Weights of a small image classifier.
Model: 32-pixel images, norm layernorm, activation swiglu, num experts 16, patch size [2, 2].
Training: adamw at rate 0.00092, batches of 256, held-out accuracy 93%.
Rows from block 11, named by matrix and row number. Rows with one number belong to one attention dimension. Each number is 128 + 24 x the weight over its row's rms, rounded and kept within 0 to 255. All counts start at 0. Numbers have three digits each. After the name is the row's rms in percent of the matrix's.
# q: window attention query, key and value (stacked) (model.blocks.11.attn.qkv.weight, 768x256, the q third), inputs 172-255
# k: window attention query, key and value (stacked) (model.blocks.11.attn.qkv.weight, 768x256, the k third), inputs 172-255
q.160 096:100128127133114111167101135078062132135130165124115149121131146098146168110120105154146106145148121162146163098129143094186139100162120106114128144081097110149165128164126129130109150128140116127129169109113146126109172103120155145057157129121132155126
k.160 094:142119134123126126164100150091163114138100127157132133158098116110107101084095125127134088114134111097077112152099135174122059102109117089150121143135133120126119116084082101099160117128158129161090110130117149099157125183134132121157094177116127140097
q.161 102:083132144090154142144130115146105109150085131137139146093148169122140108133112113131122163129088111149095136104093151136125149101148137166135130116174133168117135136136125142128128150133094156105094075081144158138138153090126154128129131108112117100132
k.161 103:117119151103151131111122144155136118132115125092105081144117164113113079140088135105113117155075119116065085134141121162151103142084108120163128123158149109171114099140123106148110100171167119180115138128150115106101102146105137132142164158143153139126
q.162 099:117096113080178115121139133132145132173140121144161131136127149139115140133139072130096124073115130127086121200112115120139168097133113151068104100124122112153143140104143116100101128119128139124136081146111131127129130137127123122113155152160100189144
k.162 103:109162111100157147137129113114175121073100123124099082153149111061099129164154126098180180122072122144104131146163159139103102131145122062158142139101122106139135149141151129171129183138125117128095108135104102128099081140122090131108153166128140136088
q.163 098:083144146161121143142166131146158138109069120146161142134123153106146135111116157109091147144131116154104170085118123094111125106114220136125122117169115125124108151117130157066156089129091135116120137134123141130125120106136156167127124123113097067104
k.163 099:159117145116128123104103101135123115137145094123147093109112151106091115180110164141168122142171122167109117130110168132122119131090111113141134163159143139157107120103122129127132086131136108133126113148115131103130126138107136123067115121126117106190
q.164 101:118098133119135114083158168151093142154090143097167105140138141114131119131105133136165139121146131144161161102141100095117130109132162123154139137114129144169134147122140147118086165140117107093153119140129138149160135110131155111111172099134120139111
k.164 100:150107104116134114142102126088110110096154086164153125121098095153102106158073128171094155094207085093083096118167096139094109089121136093108106106133117150140154116101130068125139081126184140148098115143096131121163138117081123102121070163081135126167
q.165 098:117143120115129096149145114099115134126159115135138148117089151185134154168101133138161131108161112133133117125144121145100152131105109125153113116177152134140109106125094110097146145125160139123152147132114099113142145118111121119100102152109183124128
k.165 094:091126125152112148166131129107103137078101143141150076136090138129147125119165094140104143152114098115118135140116134140158137127131136132134149133160176137110105171120141130119117134138115111102146097119118170115130154104107117116218137149114101142074
q.166 093:131105113171143118067106147146134161082088145162129146171125153127095123165127136142147113128168119121105075155151128127125121106142134132140185156164102097118122083129123115128138158152114121142081107105123140112170074135135158180141091137091134121080
k.166 096:113110101134104092123156149121140175124119106128119156123118151132138132150125130146110080095153103114199130103126137122137131160130113062100105069125105167094134142118100164139107123139132134123147091140112174111133130162110142156132132107129161151127
q.167 095:138127153107125142157131148078121155135136124114124097172165119106138144128133073125154097135136145099143128099137109151123114106121160154143088165166144096145097098097124134102120161093092123134149100126171119109115139143141114136146135152108159149140
k.167 090:177125130141108114186128106109133126112133119146079132164116147166125129122107078160111122130111066110117154139138120111154110063156133116142144121143102141145129157136122118120112149131126116108142116145163164124145129116126122110105157166130108082085
q.168 089:106145113148125128141152109134125091150172130124140141109108073129108142115160128137108147140098129106125176156155101130143146120104077151139119108124133111145111132130112128135136141118126134091122118152144136097118102102121164127136113126139108140106
k.168 100:108156147119139140114134139128164131109150139096151121100199100106049126141136123121149139098162104164136096138092115121140119138131118118136157148094129109157139154138153119124148106140115144153108135123137104136101137148129119100127139096159116094084
q.169 106:101095161108100134118148078144128165153108120120126138127156130081155164084148134155104120135124114150130146111123137138116155100139104109156086107111139158148146149131125146132126133127137113129147108136139123108115147101166174128099160149148117113129
k.169 102:149130108102132152144131119116178149108142102125187102148156099125078122131090151112125137086114103135117102126151097142105092152140131107169142135107153135164103115104135115115180155134100127143111118130122104138127094185140113111143146140116147119128
q.170 094:151145140157145052171141122135112148100118108106084136150163142113108144143132100139110093171115128134144142108145139148112163121128143135138142087089106142111112128162104135148132109110149124146130153133134133113126141129121104079098172114177157151162
k.170 096:136107139171132145149193173142120120123076103148129109145103136133101133138109094155156139147119068092140131144118115120093132110135095091118151111109154124134115147153116096116140161162154105135164157131128151156138137143131165145180121204158171108107
q.171 100:115110056135115160082192089121191181123142144138145110105159094114117129118113146143153123203131108139125126121123128076129158119109079108166143200093167136151149140127145091177131086166087116155144141119110128126129134112124171117165135138102134154105
k.171 095:102103130115097143132132111113131113132134105108124127148147141096119132126088119096128117108131112112111123129152082119142151090073122157106155117135106154164130111129173164159131123134074182131166156130133134087173130153133083092124097110113091116186
q.172 105:175096100112097090130125116136145126119138121134141130130108119099114105126094131125134101099185135112125106190122097137138072159139114130098128082156154125163145152147149100127170114136120146175148158158099119128109119136159126105127133127163147080132
k.172 106:105152142090139122178154130110112119146103139134148165126112131141121139163165159162146107145102093161137131044108174129132168118141127095112160131088148174125144102102116134122104124121060098081125126160137110141131133145125146157139134140115109099097
q.173 097:137164102136128138152126168112132102122118146154134119141083076146141089138142132172115135113143133216128160086159170140134151100120216129106126114143122149107135170148128135113122092082117092130116163111158128154137081109113136136182108120096120121174
k.173 095:180133137105142101118120084103057110164136168060105122120090117145150129114117125101141102111127139109106158120138122121150176141119130141081113131133089118150125132157178136156107131138167071101150130122109083130116123099109112157113106164160095100116
q.174 095:144120104096090131107123138120105117130150110122136140097149116146143138118116131116108103156136106151168183131122115134105096146120109147148152115138133112157125133120137118152125096147185125147189153152107078118103143142122154164088160119163102121177
k.174 095:103118064114185165170089147132117141156131111168154169148137101149118114102120124141143143110075114129091097138106127124126114106145161117119080132119146115148122147137073134134161115111125134133150142146142128134139104143126127140150071183145144111119
q.175 097:092128147120081143120107131141112150137130146101121088144114168128158129133120155123151134109147144149149114138134108137134104069153079101128113084164060155192110077141124131133110111104128136151200148119089118125155132084176139131112162102142134124157
k.175 102:146090146143134119129107184105137131159109112152155136156128122129118133126117111143111108123099108127133142111141145111090099124181129095105088122120143165091153112121070083106163141154118119135125141139147138153149088111143196109120145172084144132094
q.176 097:141147172137142119125158165140170130101146122167134150162110182093145116135095122112143166127162165128108113095137123108138108166142109141128107176114130140151138084130112116131129130168180167143134059093097091105133156102129117131095123120136166127126
k.176 092:132142114106104150098114142166107145108148161159105107158136178145131130123109121129053119106092081156129156144093136126123106117162131159126135063177139108154123141156128097135116121115119141163177115143159138139148107126133095124125145104144116142106
q.177 095:091093124118127167118084139120140136159092147144171129127115110098117129121117090112157125128131100139132120172134123095102187095140096123107101134091107146133156146169132147143116163118150115118084100192118126135104114147155135183159114110124088129113
k.177 097:144146122128131133154153106119157109146123137146128118154131114133119091112120138112162132111144104118120121131168123132146089080110106148116150136113104156150141096135179125186203164159123114108144123136118136124107111155150118114146132103161138135142
q.178 102:106154107106107085089115144120115143102103126102125124110162136082104098133123133106162115111108137127138136115134149107175126117142109074142156127129132071130106136168141113110127135107138098141163146116119139148112131120116114128121173128142088139089
k.178 098:126117122161159133137125128129127127145124121140105159158115088149145163135140118138179093117111097137135113126099114123082100091092213132115110132129115104100162154123119103117179136131134156184106122153169157125135120139112157062128102120116088120121
q.179 097:115135118136123127114143153172116107168154132129121154127124096103127122132124127117094103189129156146085127168146144131129085128126144159146104165102162142157153199152119114140097130094139150144174115144105119126086122129107163155090100108103128161170
k.179 095:126143103100111135133116086099116135106103156152137173107133107096108108105117169143158116082120160113097158104170115131141140104119111110121161136059077150150130133140137144133120137115130124139122131154125087113158133143125098158096115161147105140120
q.180 099:143121070116163126130107123120174153139186110132130113139121114144108087171135094087101145152147125124110168155125105123144151160134156096130120146127126107129118170127117168129138137123157072157110140108109114118124103147140149102139131143152134129128
k.180 098:129154145126154142123128140108134126108113127120152174097133149085110118095139118099134136126134119168145138127110192133121154146141120154138133128122141140135136125147147140120156126108118144122106172092090133119063135127127151118141088167184088095123
q.181 091:140114115107129124144141089129131125116151137154160114139109101146156139122134111124125169087145123145147083181132087140148121139114154087135121138140143145106158089103140099110123106118141126158144141174118131102146102159129117117109118155135150127091
k.181 092:139125128133089103129125106146132141104100112076146121108146150129098102115179125079101151132086146105166147110143112156132123132126087148132146135107151138155121131122111155088110128092091113111132114112098074139145113115125121145154140154127140165152
q.182 105:127110150106155088143154104122089115129154122132121142130114130125131132174169075129090128130124143096117113162127157068106161122125065128143088139139165150142137171125159164100076182127119130125145097131153102120098102142166121088103136103108133154168
k.182 104:131132097166135134146135144117143123079121123085122125069138126147093124078153113086165141102107118112119120128152116122097137122140113104159170096092145123116113136127165160118132133120129113130128144144106127130116134132133100127113132162160127102098
q.183 104:127129155124121097101136162146119123150103114105095119111160149134118130131118131171125102108135167129140107071156097140119106170125108167129131120136194133147123138176124117101132141170118150162134115136117126153115163129130142142133169117156175132156
k.183 100:118127114073122120173116119083122135115114135163122122085110140105133119138116146164134093117145107099122131131075121117160110122153149108108175147169124117103134123123131111137135136128135140138117149123115160175113160134127125110106129111132114137143
q.184 093:147086140141126121143126164159106100157126141137153167127180142116113134144123145101145114187118177121094147133133133088162101176146130103095084121090122121141115145127158151169113144112090148127131152148129123157142130151094118149151090113087118183169
k.184 091:141146136131149127132104134128148107151125134124121087106121153120107164105143151106108124056157158109088154110156108142165090096115131140127187112068123153150112100136162126112117125164129132098109156139110109112118183139146171111125115126133095115132
q.185 100:134136167148139124134145106147086136111117167107157152091167116074127125099149175154130129157122141148165103089137077131110120134099174136148117110146175119115142121119157133102113147115114145116097151117105150129123136101146136149119107115153135097116
k.185 104:133117133137094161140092150095136131130110141135133118114139095108138095113098176093125163164164107059075112103114126113159149110094132128115160151166169149135115112155135082131104094177108101132120143104138142131130113146103098153127109161134127082151
q.186 096:115111122156143162141131127155135092129106119119083116115165077079152138125102156104128156124131130125121082129135136156155109126091108140118128138151139088124103117071093147113101149120129113128108169129109145072136119144100111126115151148154125118090
k.186 094:120133141126115101155131104109137146108143110120115150086141150122146100154079164133124154126173118129138145155088165090170188124124129231128131162162116095136133143148161149081093085110114142103119127125146165125150106137115145113123159095099085138115
q.187 103:095110093113114133104135157141149109130126129128170097144110135197116106144109128150147092150137114126077111130130126109124153101139105175115145161120151122180131148138152145088119125148157140103131116148141160140129100136114125122190114135140155136106
k.187 096:155127132098133123127130122145098124107130123145117150129135183128175163168162109125129123168152101159138149155153127125134126130159121134159101092093112171124157139130108138184119150172131139098165146164103111149112177154116127134105109095133128146103
q.188 098:138094122116102140157140087111115121137092123136151105123106116122126114151122146110115114137164131080126193136152114186092106131156080151107110076144102127145056118115103148122149168149087123144146114128106119126127132152119147142115121152170169158095
k.188 091:089151155120151170146144153133129143096119149129136147107151173131113122140149079152124136166114163141134075124122097089161111142160118101142108106081159127129124172121130133110106137103127093076096121164096144068106145101129160091158119140100148157152
q.189 102:101109131156098088132162092131148140101124143147128130153127140108140130140126118114114081172160115116106135127144146122121129112121140090101068113115164161207121149172148108129128099120136154162129097160102125140155133136123141121125137096159137101119
k.189 102:135150088098112190180116110120163116116137101167150103120151101137109064101119146139131124099124070133114109136126100137137087127149073077149167103119143181147088159124151137128156137142124092152133108138115116150115095104139134146105124162137172094134
q.190 101:136123141123159128075081146089142101152192145136156108163102115102136149110152139120114124161130131161122130135110180125149132116145165104124080109110135154109116146146165114119091104165124119134079163102139126156144100149117130160119102071116120133125
k.190 096:095123150138145113153113151140140136165076131118068168152121148159147098096123161156167109098091151141109130111098099086112110131095167069096159133095130141108149134145084143140160094132128102127172108188103107113143082117151098184089120110122129141130
q.191 102:094158122157107117081160182142106147132139164112105145140163113114130123136113091103165131135173191137153121117132094128145134132107123116128115157110135107156119092132116127154092128158138134132147119131101145082139110122143126146117163148109191139098
k.191 096:148089165149124120111102117102079124175121156147120166123121116145157159150095140158077089132146121121142147164099152108095165129159151133097093100109120148118189088105100088148107124107163152178098104101146171140137117096105135131119105121168131129153
q.192 095:159104164092112151122130098104137173120151136150096082140147112130148155134128130154172124113109115082134086160160133161142124104116156125115112087147130154124159137129090155132116129122106137120111122184154099127123151100128147065089125122150115137126
k.192 094:128149094162136091106127145106126148134106149137117106139142134151163104177146092170122128091147083116113099162087139118116129129138109145170156130158119101121129165127147131132123162143167131168116160091121106140118090114115119121107090086136150150113
q.193 093:125166112094130145131068127114149141139122142107088139109095126114115144094129079132145124143118113117106121151150108149082127079134158124110117159113084133096078164134092141145178123163124131097114080131126131133145121127134097108131089156148120090136
k.193 096:142141142113135120072149095114083200120152132146109058117105098099105174166120137153131155166175096131132153156146138173152077116149110148171134167133134135126128119125132114140119132117139158134105102130130103157134112137113097107065089122078133152141
q.194 092:146169095149135118144183136155126109143193103115067146152103146097106164140117123111063094116139155162152110150119089094116122120098138148125158138136096133126097145103089119116108150173136136168137194150105121107132114161128153095127156126111126130129
k.194 096:136165142125126101147068140132134137126150138138159139106148142094109145131165083147089120148113145104147136096131138109150114128159137147103144146101145135138113120112135137145107106124154109108163090082134128115146124109146160126109129127125148172114
q.195 093:128121146126123170116122166152115128143128142146130140104144136072130160119097137110121161150137108152151096080138095130126169109139186100135109160109150092129123147153133108141119095080141139158149116147151165119112126178083109123162139109136144115145
k.195 100:095121122097082125112119096144130098151121080087134110154155119109106123132088116112121065142109140127133123121133132149103123116076122094115131112104163120152180099155094134140107096135128091103118129152145121137148146137114150180128106142149155141118
q.196 095:167121099127163111113120096085135091130156130097169125108115157096145154095160166120097127125148097122130152078119109114141147113145142087105164098120115133094109135136154081102130110109144119170167152108091123157108136141146117120117168119148119072154
k.196 098:120139185085123120120118094095111110174106124137142135144117139142074103091128103077136105149070171144129138134110109105159135070084116127101133135127137141180140106130110099174091104098092137138142132144164111138135121191135177184126147161155117143121
q.197 107:104108161121112148117119159102164154135159150121139122094161133114106121124152098139126151169160141122117143139159126138156131155139125107127116186112129162166098116104141127142115077113157122133119119133130111119155117077150143080141095106106134161146
k.197 104:136098145121088158146151135096105158136173079134130049114131110099118138150101135103106148137145141135122082140137119149145118127126140137155148168148150096146111119101130114120125138098125112191135183098118132172143083133131135118125117151102123135134
q.198 096:131103139172129122144151166153106116160088108117115106107110156146101161145152153102153153109122106140106100128142135093105089160103107112116103154135099118102130166105123158138127143109153092107100100136133159140131137167168150154121137151146156181142
k.198 095:119131131121148168150147108091093134128113113141144100152123129112127156139120074137126138102107091119120135129123151135142124125137149111134144125122139138139133155114094081114103133148169143105133109132135097170139152118107096132138118124161163092115
q.199 098:093099136155098130114124195093112167112133124118151129122126182127106141092147133097120130098105139126128101136143158113144125124124120102092130127142148090091114139117108123144094126152177139169159104131182145146136142128128149148097151090162114138127
k.199 100:099092139131140132128123140173148106122086116129117146145069120155119122087102113169121160109119098090115117103130127146108119120095146130137113135111102167127147077143192141120129137084128105122107128141118154121132142116104137142145123131133173109108
q.200 092:124131101113114163152129121134135124155094118161125139148119109103104122143098158117138115135121097113133158125148116134128139121123107148171139098136167070136134104139153141142133134147100116121132168108091172132126103119091068114131147148182113117118
k.200 093:089121144116079142103114107121114114145142112081097154143132132158147113158108154098149110130148123110131140119144096158122145119133096096101158146097123157123123106140121132134092156085143098147093087146176130084095147168167143141118114105139162109138
q.201 104:074144140140121139126111125136192123116113155117151127132143112136155135136124124131136141126102170135128121136134145109083171145141097111084119100121151142106078120162149125117110084112125101123144083139149112112136125120130163174113094066154124112160
k.201 101:102132111119143142112161131102174133081105147116142158121167144095097099116116111122123135125154103140113120126093184110163096121173169138152156102137114133107130133131154133111159126157149163118139152151112137123158136135119111121151108129097118137118
q.202 093:119085137143118138114123128120117128133141130089103113164096117181059103146138144133142132124123129122142142158125122127151113101105129160185146079137156151143141104138140138165138154117118117105158122156138094132083117169159108103153098143145125117124
k.202 094:136095101143145131161200128145114104126136140115163095134081085177114132102155110114113120129121119093113111188103156139111168110110113183137124100100117131123092168154135157127138163119164164132098124126128126103107139145082168125152095148109102114153
q.203 097:108086109113135107143151125094119122156141097124131138161085143186128166131127104148136081115111138146166159134118085127100137148150125118107114072122148161108151122157089155070135130091115134105124112139133105127136167075113138119143122132126128134114
k.203 099:163144135144162136164133147128120175137129160191132159135138145151143107136143121126135114128159163120078123149136146127125138146102127141112114089133145117090101147135126131140147145164134171173109139099124148131083140152085130068122146177142106140079
q.204 093:152161138105083110133143136131132104135203098113095103146149128114146153113107127083129163106096130119100147175093070128124134096095147134109112132133100117128110137136146094106101100135106112159062148135123138089131062128146145103127096113090096137141
k.204 099:093090121157142101105132124179106132147128113146137156106124127099157110141113101119104143163135140144175122057150134114142113157125138129133155171123138069150093139132077124135123131134120148147181096121141108171089119104161127125091127130115103162125
q.205 095:102138139147123085107130111146136139106127130071105173166154159151118180133134163139142100104160135124178130109131142101127070086113140084124126119113152142108146079097146138128091125167138123136146115110132142062097158130150153152112170129159183178161
k.205 093:142122142130161162139119162106161153151115159136118166141120116139053119101149154166086137099156093102148131113090117140124162127132124104127112119145126138102124120174103149098140099162066126071125133119138114115152134128175141129149143157133130091111
q.206 103:136155094118159104150150133116121134174113131154144098112117130079161105148070085142125190134114119137176147145089134153071140125111148173131113167109109141114113132091116133109135136112090145119077097146134102090114147136109149127113097116082108116109
k.206 101:151124138147114100127111136158081055089140176093115153101191106114126098148117167148138110199121144135099139128139165125170131133142098151127183124119132125180118161136134156171113113162159117130151174109127196116092153134136132126140106149160129136159
q.207 092:129134125120146134138151063132145151105088089117111165083123155158098141099125143141130155143138111108163157128098106149131109081164076126141125153124123148097198133119142157127157102129137132104146109115068122128120132123113112105038131117105118102141
k.207 093:158129132093081154111128117106094115106111148114116104136138097151161119123115142121175074126131143156158049158134086069154118110078117133108099154130116122195136127177116145150126102126140097095135157106147086135153174109135088115125139157128146158134
q.208 085:131145091153142129147122073129137090144100112141127143071099176147108156133115154133126123067139168119153148146156176115104121082130124135094142105132174121113160091144114146116128149147122147157124125118131138164140111113126153115104122154140131127142
k.208 093:124146124131132134124161131087091143153137086127127128101138127108175157090168113123127157163103150114131195108129070106136119109120148187083094134156142162153138097162134160132104133138135161108117150121130117099131123148125109104126107134146144109168
q.209 093:152154116152111124159164111140111128114131179102107075153111138134126095113106147085120093115104124094121125124149156120113139154105118168101133117132099094138104093164153145098131116148088131165093143130124151113150142153140154138126124144113116115101
k.209 087:156124098116146127109155108142136134106114142127092150172113153143196127143134111132083178113098130110086100094150129137120133130179126115115115181103113108123105115132120135085132151119118138135126106179152185148091133136126119100122092139093128145134
q.210 099:112121152109115113094148141097128133112101099166165160152082088147098116162152126139129077087097085125124108100163115133120171135111127080149118119120097171121113128151170147108151117078120130141135131166144106122161145097121134143123114078121151157164
k.210 103:139159104109203118162161119139184146114137142129128161139085168138124127156178120149089166099134108099112151130131135127084152102098167136165111148111139092129104138118097127141169097072102151113115102109105134137132088128141115098120143165170120113108
q.211 094:122165112147129138136132142114088089160141130160152157064169129138114101133124113115165134159166167092143129134126131160112063116193120116148115119125117106157171099131141151130128131156127123080185153131101141106116140087154111133164100156121149122103
k.211 101:127126139129089124106156134128089120114124145075122112080145147105141141106173145137161141108122121122114153126121069087133144137078136134094117141092091115157119102128178113092095104126128153121131133165168152127149133133153115119161133082132168078175
q.212 099:156173107123110159132146151157179102103134132136106134101156113135142126107150104148128130144186091124096132127114113144165097151107107137144106191145149149140108157121135143148118118133106141150079124115161136135156095139128103094090139080120118147167
k.212 103:136151151082111160106119135114133108134136127123134046135128125125144109150116205118121135104125151180131142100155145120103123122158132137146155127148137120120131164123170119126129128077159116105167127104160120105135113124125116126154128108091144118102
q.213 096:121104151083145145149098071091103093091129065135102140084098160142172138133123106131153101091111112132128153141150104127099168098128143167105121091123110084052125156108114096091117146134128146140124151122159132141089118118115144134149094121117123104155
k.213 098:145161130128134111081116113112152115139094168122113126086130090120155133139105098092135112156153112111110153153131097106142114151150060155124099112145131135126139123120084137149161134090101143132145120132110088158103166128150127119077138149150113169168
q.214 100:134117144101130145163124160142119118130121143167166109112139132136119092117136154108168118151149108080169117119109130078135085153118109105133153117117097118110160144125137130133135168169147130156134163141077147128125144130141143146157110107092120163149
k.214 094:090115102164126122114102102125117095139123118082153133138118078160134126167153157122140074165124086150145129108123101141103146124126160103162098150098125115119142095161153115138138135174134128128130117117154160142129153110136123143181110126108218129142
q.215 093:097087137085127097132101131139138126141151149147152133142113097142142138115152125122137130092121110132101137142132110132109113158126119107132131091088142120153073122110171168078152125117137085143156101139145126155140152112146141130176124125128128135136
k.215 095:103107126092163151184125107122142096104125134116129130117109154120167139116176083121095115126109136129105130129119108146112145122086143142137121107097129110134137164139144087150147136131130138131149065160088147183112102159106082084166118154122110168097
q.216 095:173104099142095150136120157138121111088152124128134124070160066078085129155106142069175114111133121143130093143134133104169113142132150109149143114167149140155130117117158093180110094186134114162130164143152154135134082142109108137123162122157096160170
k.216 093:124101134118125130067111108131146115143106115142141122138133112103097143141151106143154129139127095123170123077140128137109137140116132121139125150154121151106119138127167147138132107134161126089124118145146111105132093110142137158132142076123178109138
q.217 099:133140132122125142131090180118166163119128124113137070158148115087087119151161115086079146100060099138128134126134130141099125093126156145136102096143142117116135122155138092148109121135138125133164109134144147095144134079099111112140104083154108104070
k.217 094:090083096126123149106146109143133086161110083148130121129159124123160105137084142117145134136141128100063114140134131101111138144140113076150128163138130141159134169111143109126110127100145147130116104150101135148134128111081157159144149147101144162128
q.218 104:097115140159154149152089100117141135121114124204115106109114112113146149135111145091141123137141127127161119114128097090122130149143096161146124174102136156133120124085134126129109126111110086101138118119161133081161125126110107156114154100086112126092
k.218 100:117107137154116131147108136132122120098171106132109092170102135142108141168080145116163115113118150099130114123136122127115127186112106133119140112098152129115122151107145076099128128188119102133110168144127170113141153143121155111125166099147113110110
q.219 092:115145133120162146106108128158134100135154127130156118184138111125171111127123134165135171109134072132131117145111125122102157073133137147116156143099099118098080147098167129123150108058127135172125119122125150126118136160110114137156112106136073113134
k.219 092:140159164133121097102104133144151105162140149112158157101125142135133062125114149127109177118092130120124105114095118129125115154177127120125154105134160134141134106119075135183131109081110143146167098156098098143072091167112142140164110118164124144131
q.220 105:174138129093135164137132147137080109132158120124115149118127100108150161103101131134154147144146142124087129122136111154074155125101146084102149079099087153127127152093122122120157112119065138097128132144110129105147121158141101091068111106130110097121
k.220 103:118131096142159088113114121112140104149143162118158133117169115100085075103145156080115105165116129113096142116139114116161092080151127125179154120143099097136145131122133142187095126137164153146106111133188126142097103109147124130139140145154128159137
q.221 100:140109110100142136124101126131134131098101135127130168095144136195112087152150121157123123107115126124124129116129183092128102127096152088096112084158126144147165152125099176107130139135112157141135118136145128120141117101088124123108132112125096152144
k.221 093:134165151131147101116140139177114153133145167158129153111127111150095135149170115106110128116112159154150152132132113136123133083158127081164105078111152107060125121136168144099139175147126130145105088121144138113184144162110162096133137142147139100119
q.222 109:135123118120130068126110106151135080116121106102116163145156136126162142125158108130115141152160099105132127128133128098103127135138128099080110123112131178141148145110104139105116096095102145106176139152122103112120131106131153112130111126138149116145
k.222 102:121167112144154112130126160123159139124164165178154142100111106116072082144153117117133160116125127109099132137113156124148117115127097130109121101138149131113077084116143115159142096111116135084124150101126151116170077131127144118153157154158164127095
q.223 102:099106150120146084127138112112076161152178146129149085139141197145140135162127101148126103144119110115117148157155076124109155084126115140147126130171100143115157126091139098126119128082100083067122119089139082165106161091164107136145134096129161174104
k.223 097:144110152147144145187154134090089165126152152172097147138133136107155095145121096143125098079127122129108104117120179121137102134108112104138128082132087074133138111137133140160118132162087130140163122129097153136143166081127109123116133137130164148066
q.224 102:088123107111130069124137168106101155192132169114114120152116128147139109165154122157115116123112140085112134118133186082107147160121092093144109111140121138134108160108144148108115144100076082148107104127113115103133131132136150156138147142168144124118
k.224 102:114100098116161094190143149154152105090137129152143136142139157129123147142131107118094141115090139090105146139128187121110158115133108143159132112108100118115139159109114106131150118142119147132148110095082141146115143131066085107178121167130119124127
q.225 099:091171115119127160109132138114140129138101136108121073117085140151135123115149152145151079129093139131123141121115132093131131143122138177120140114154134110096195166146178147176118119134094101140160119112133145134111102162091133106113121147169087087144
k.225 097:074139109102107092088151103147135145138088105159146110119111123175123116152135100078153126077131155082098133146101108110097120123126081160131124132129136140151130129136147127121105146123138152110123137149153134153105117135139127138093103092100097130128
q.226 099:078113100137126084126108100134156131137154147155143106106155130165150094116174102123123145126093114093146131143164151112152133150133133161136068100120148152070118125133123100135133134113136112095174089117094145108131102100133130199139147094129175132094
k.226 098:094099115087139150159166182131128154138117161148125157149093127143143149097087107144098124095124134124148140108096159119112119087165144144090125133128179129157141158149146131131135137135155129097152096139081168156173145112088096109163124148128114122106
q.227 093:126151135163140081145139123122139085151150172171132144107129128104125133137141153088140123175142168105110123147137146155113157140130126106147186088101146121126074081129108113110152118128143132101160111122132092130122105100144160130137117152164141088124
k.227 100:145088093135132102134165091136146119141149084124127129107137143182127119110158124118112130133153137146106147140097111118134126115134139160127111137149084117159159140098123100083156147146101175165136146096093123126142083178112107125161119131153084131119
q.228 097:091114132085118095100170143144097133126111145115097153133141132127108118141148112139154120104117096109154116096140125153155147185104147118105122120143126135118147155148134130136084141110080110136194108153148137134132128110116160144095152153127117147140
k.228 104:144143113110153153122174166121159150141125172147130119127116137126130165139144117169072165109100156133122143141115141138109133118150160150182140155161085095114136142138142127133130138142074148135144118106057103132150132110143100125090140122137123117063
q.229 098:117192158180087118101146152145122126135155140111106178143138145132108146141152169116162152137139105153132131140126128113120111118128135141149102090141155123119155128150107135147133129138148122137128171118069078163125174144153124099115132158116135151155
k.229 098:177122133085103160181151152161132124136097130143117137138136116134140138097157129108134126124141150132110150113120119139126178125073096115107144115125101152127090118159142113111138129093113102101164125109139136102137134101146099106127127147141133148145
q.230 104:087117140123138118154110103125130138146138159131163126172119167137129150167122159144134159177125129095090107064109120139133082147111103119130140123109160169118083135135135123133127072133144096138124139135092091103119172120156125180152156080148164129084
k.230 102:162146119110106111177141114118106138142135137115117135147099112159162109120119115130115122126104121104118091110075144148125176106127134127131125091140102148144156126156112116083172126137104119108084149127093169129176139109113106083175128140171117137137
q.231 100:166135164130116153151111117136137092116137068092071169157109156160144133113108107149128132145114157128080085169129083067123163095100130151115126105118104146102136147103083104130143113177113095130105121148105128151132139161109132118119148142096102138130
k.231 099:055139122149127124111131143166159141113117183163132172110113120130123143127170094151121163116143095137155133131115135124123116096191086126133144099152123129115124097093095121171118152123183126121110142110136111113096087123160111133105123173099104134097
q.232 099:168144131114129133168153134137151122127143110120143131118148129105159133112108117121118127120143118130127119165120140154156159176152145151117084186121082129150130150133129097146107103124105112110086125126115147132146137129124119108087108146128097132105
k.232 093:089123103100113118113113133098128124148170121103108135121152126088102115162100124116113138159147151151141116096162091102155131150168107128111121115149120133144088146098161144144131115118143097141140141105146125090122115127142091146136127102122173117133
q.233 101:105094159101123091093153127101102124122144151142109187123101166112174183168185124147115142136146138117124129130125150146134114125119134108126144126132123140117125118113153099119115128124096119111135108137094076140116131149116184093159110130070166159142
k.233 107:149139116111186132183139130105111134117193146117121103084131128140124123146124141137106126137111123129115123151107099158136085128094096129108111142099111082157136129155116145144139139113135148134177136083087124132130152130109107083147154161182107124159
q.234 102:128140141124121110103130094155108131085110123137122112150092099196099103116124166140160146098146071131125107117102117085154110113090103139116160142164116162091190128112106142096104118155096111154186114145149142145169141084116081116123148103160155170131
k.234 095:127097136120092129173174092159089161132109159118114134142132164178116121133120101122117111088151145145161138128091137113111150118143157121137052086140123093098149126219140147115144188127163146115102125136108125102137166089085114119140142155113148142068
q.235 094:161121149125122171185130096085101118138116113181143114105120135132151160128124142141105127117102132128124092137099147101114157124128126116129117158096102144111158128162143146115152117091107138103124112122116107120161164099097077116115125127124132084102
k.235 098:136140158137136119153098135092126135142143166145159129103115122093143110138115138101134111160133151107115145119141123124158147111157161129149106139127129107115149127145166124160121129149148165168101139120135131104101141133162116095096116139129118161165
q.236 101:098146135134132125143124164149162123113146137123063134106177134092091078117154110104158106146119124130132128143144102150172134133114124145160095109125150087128112125162137123161143126149117136158121108128130192126112080157121152133153113111088090106151
k.236 104:114084152145134139105151136129128132139103146124128115106120095104139134126119124111093151100178096116108133137147133111090134144113121125150159173142143143126088159102144145117135127070101098153145118093089115178110104133162131143139111104110112088134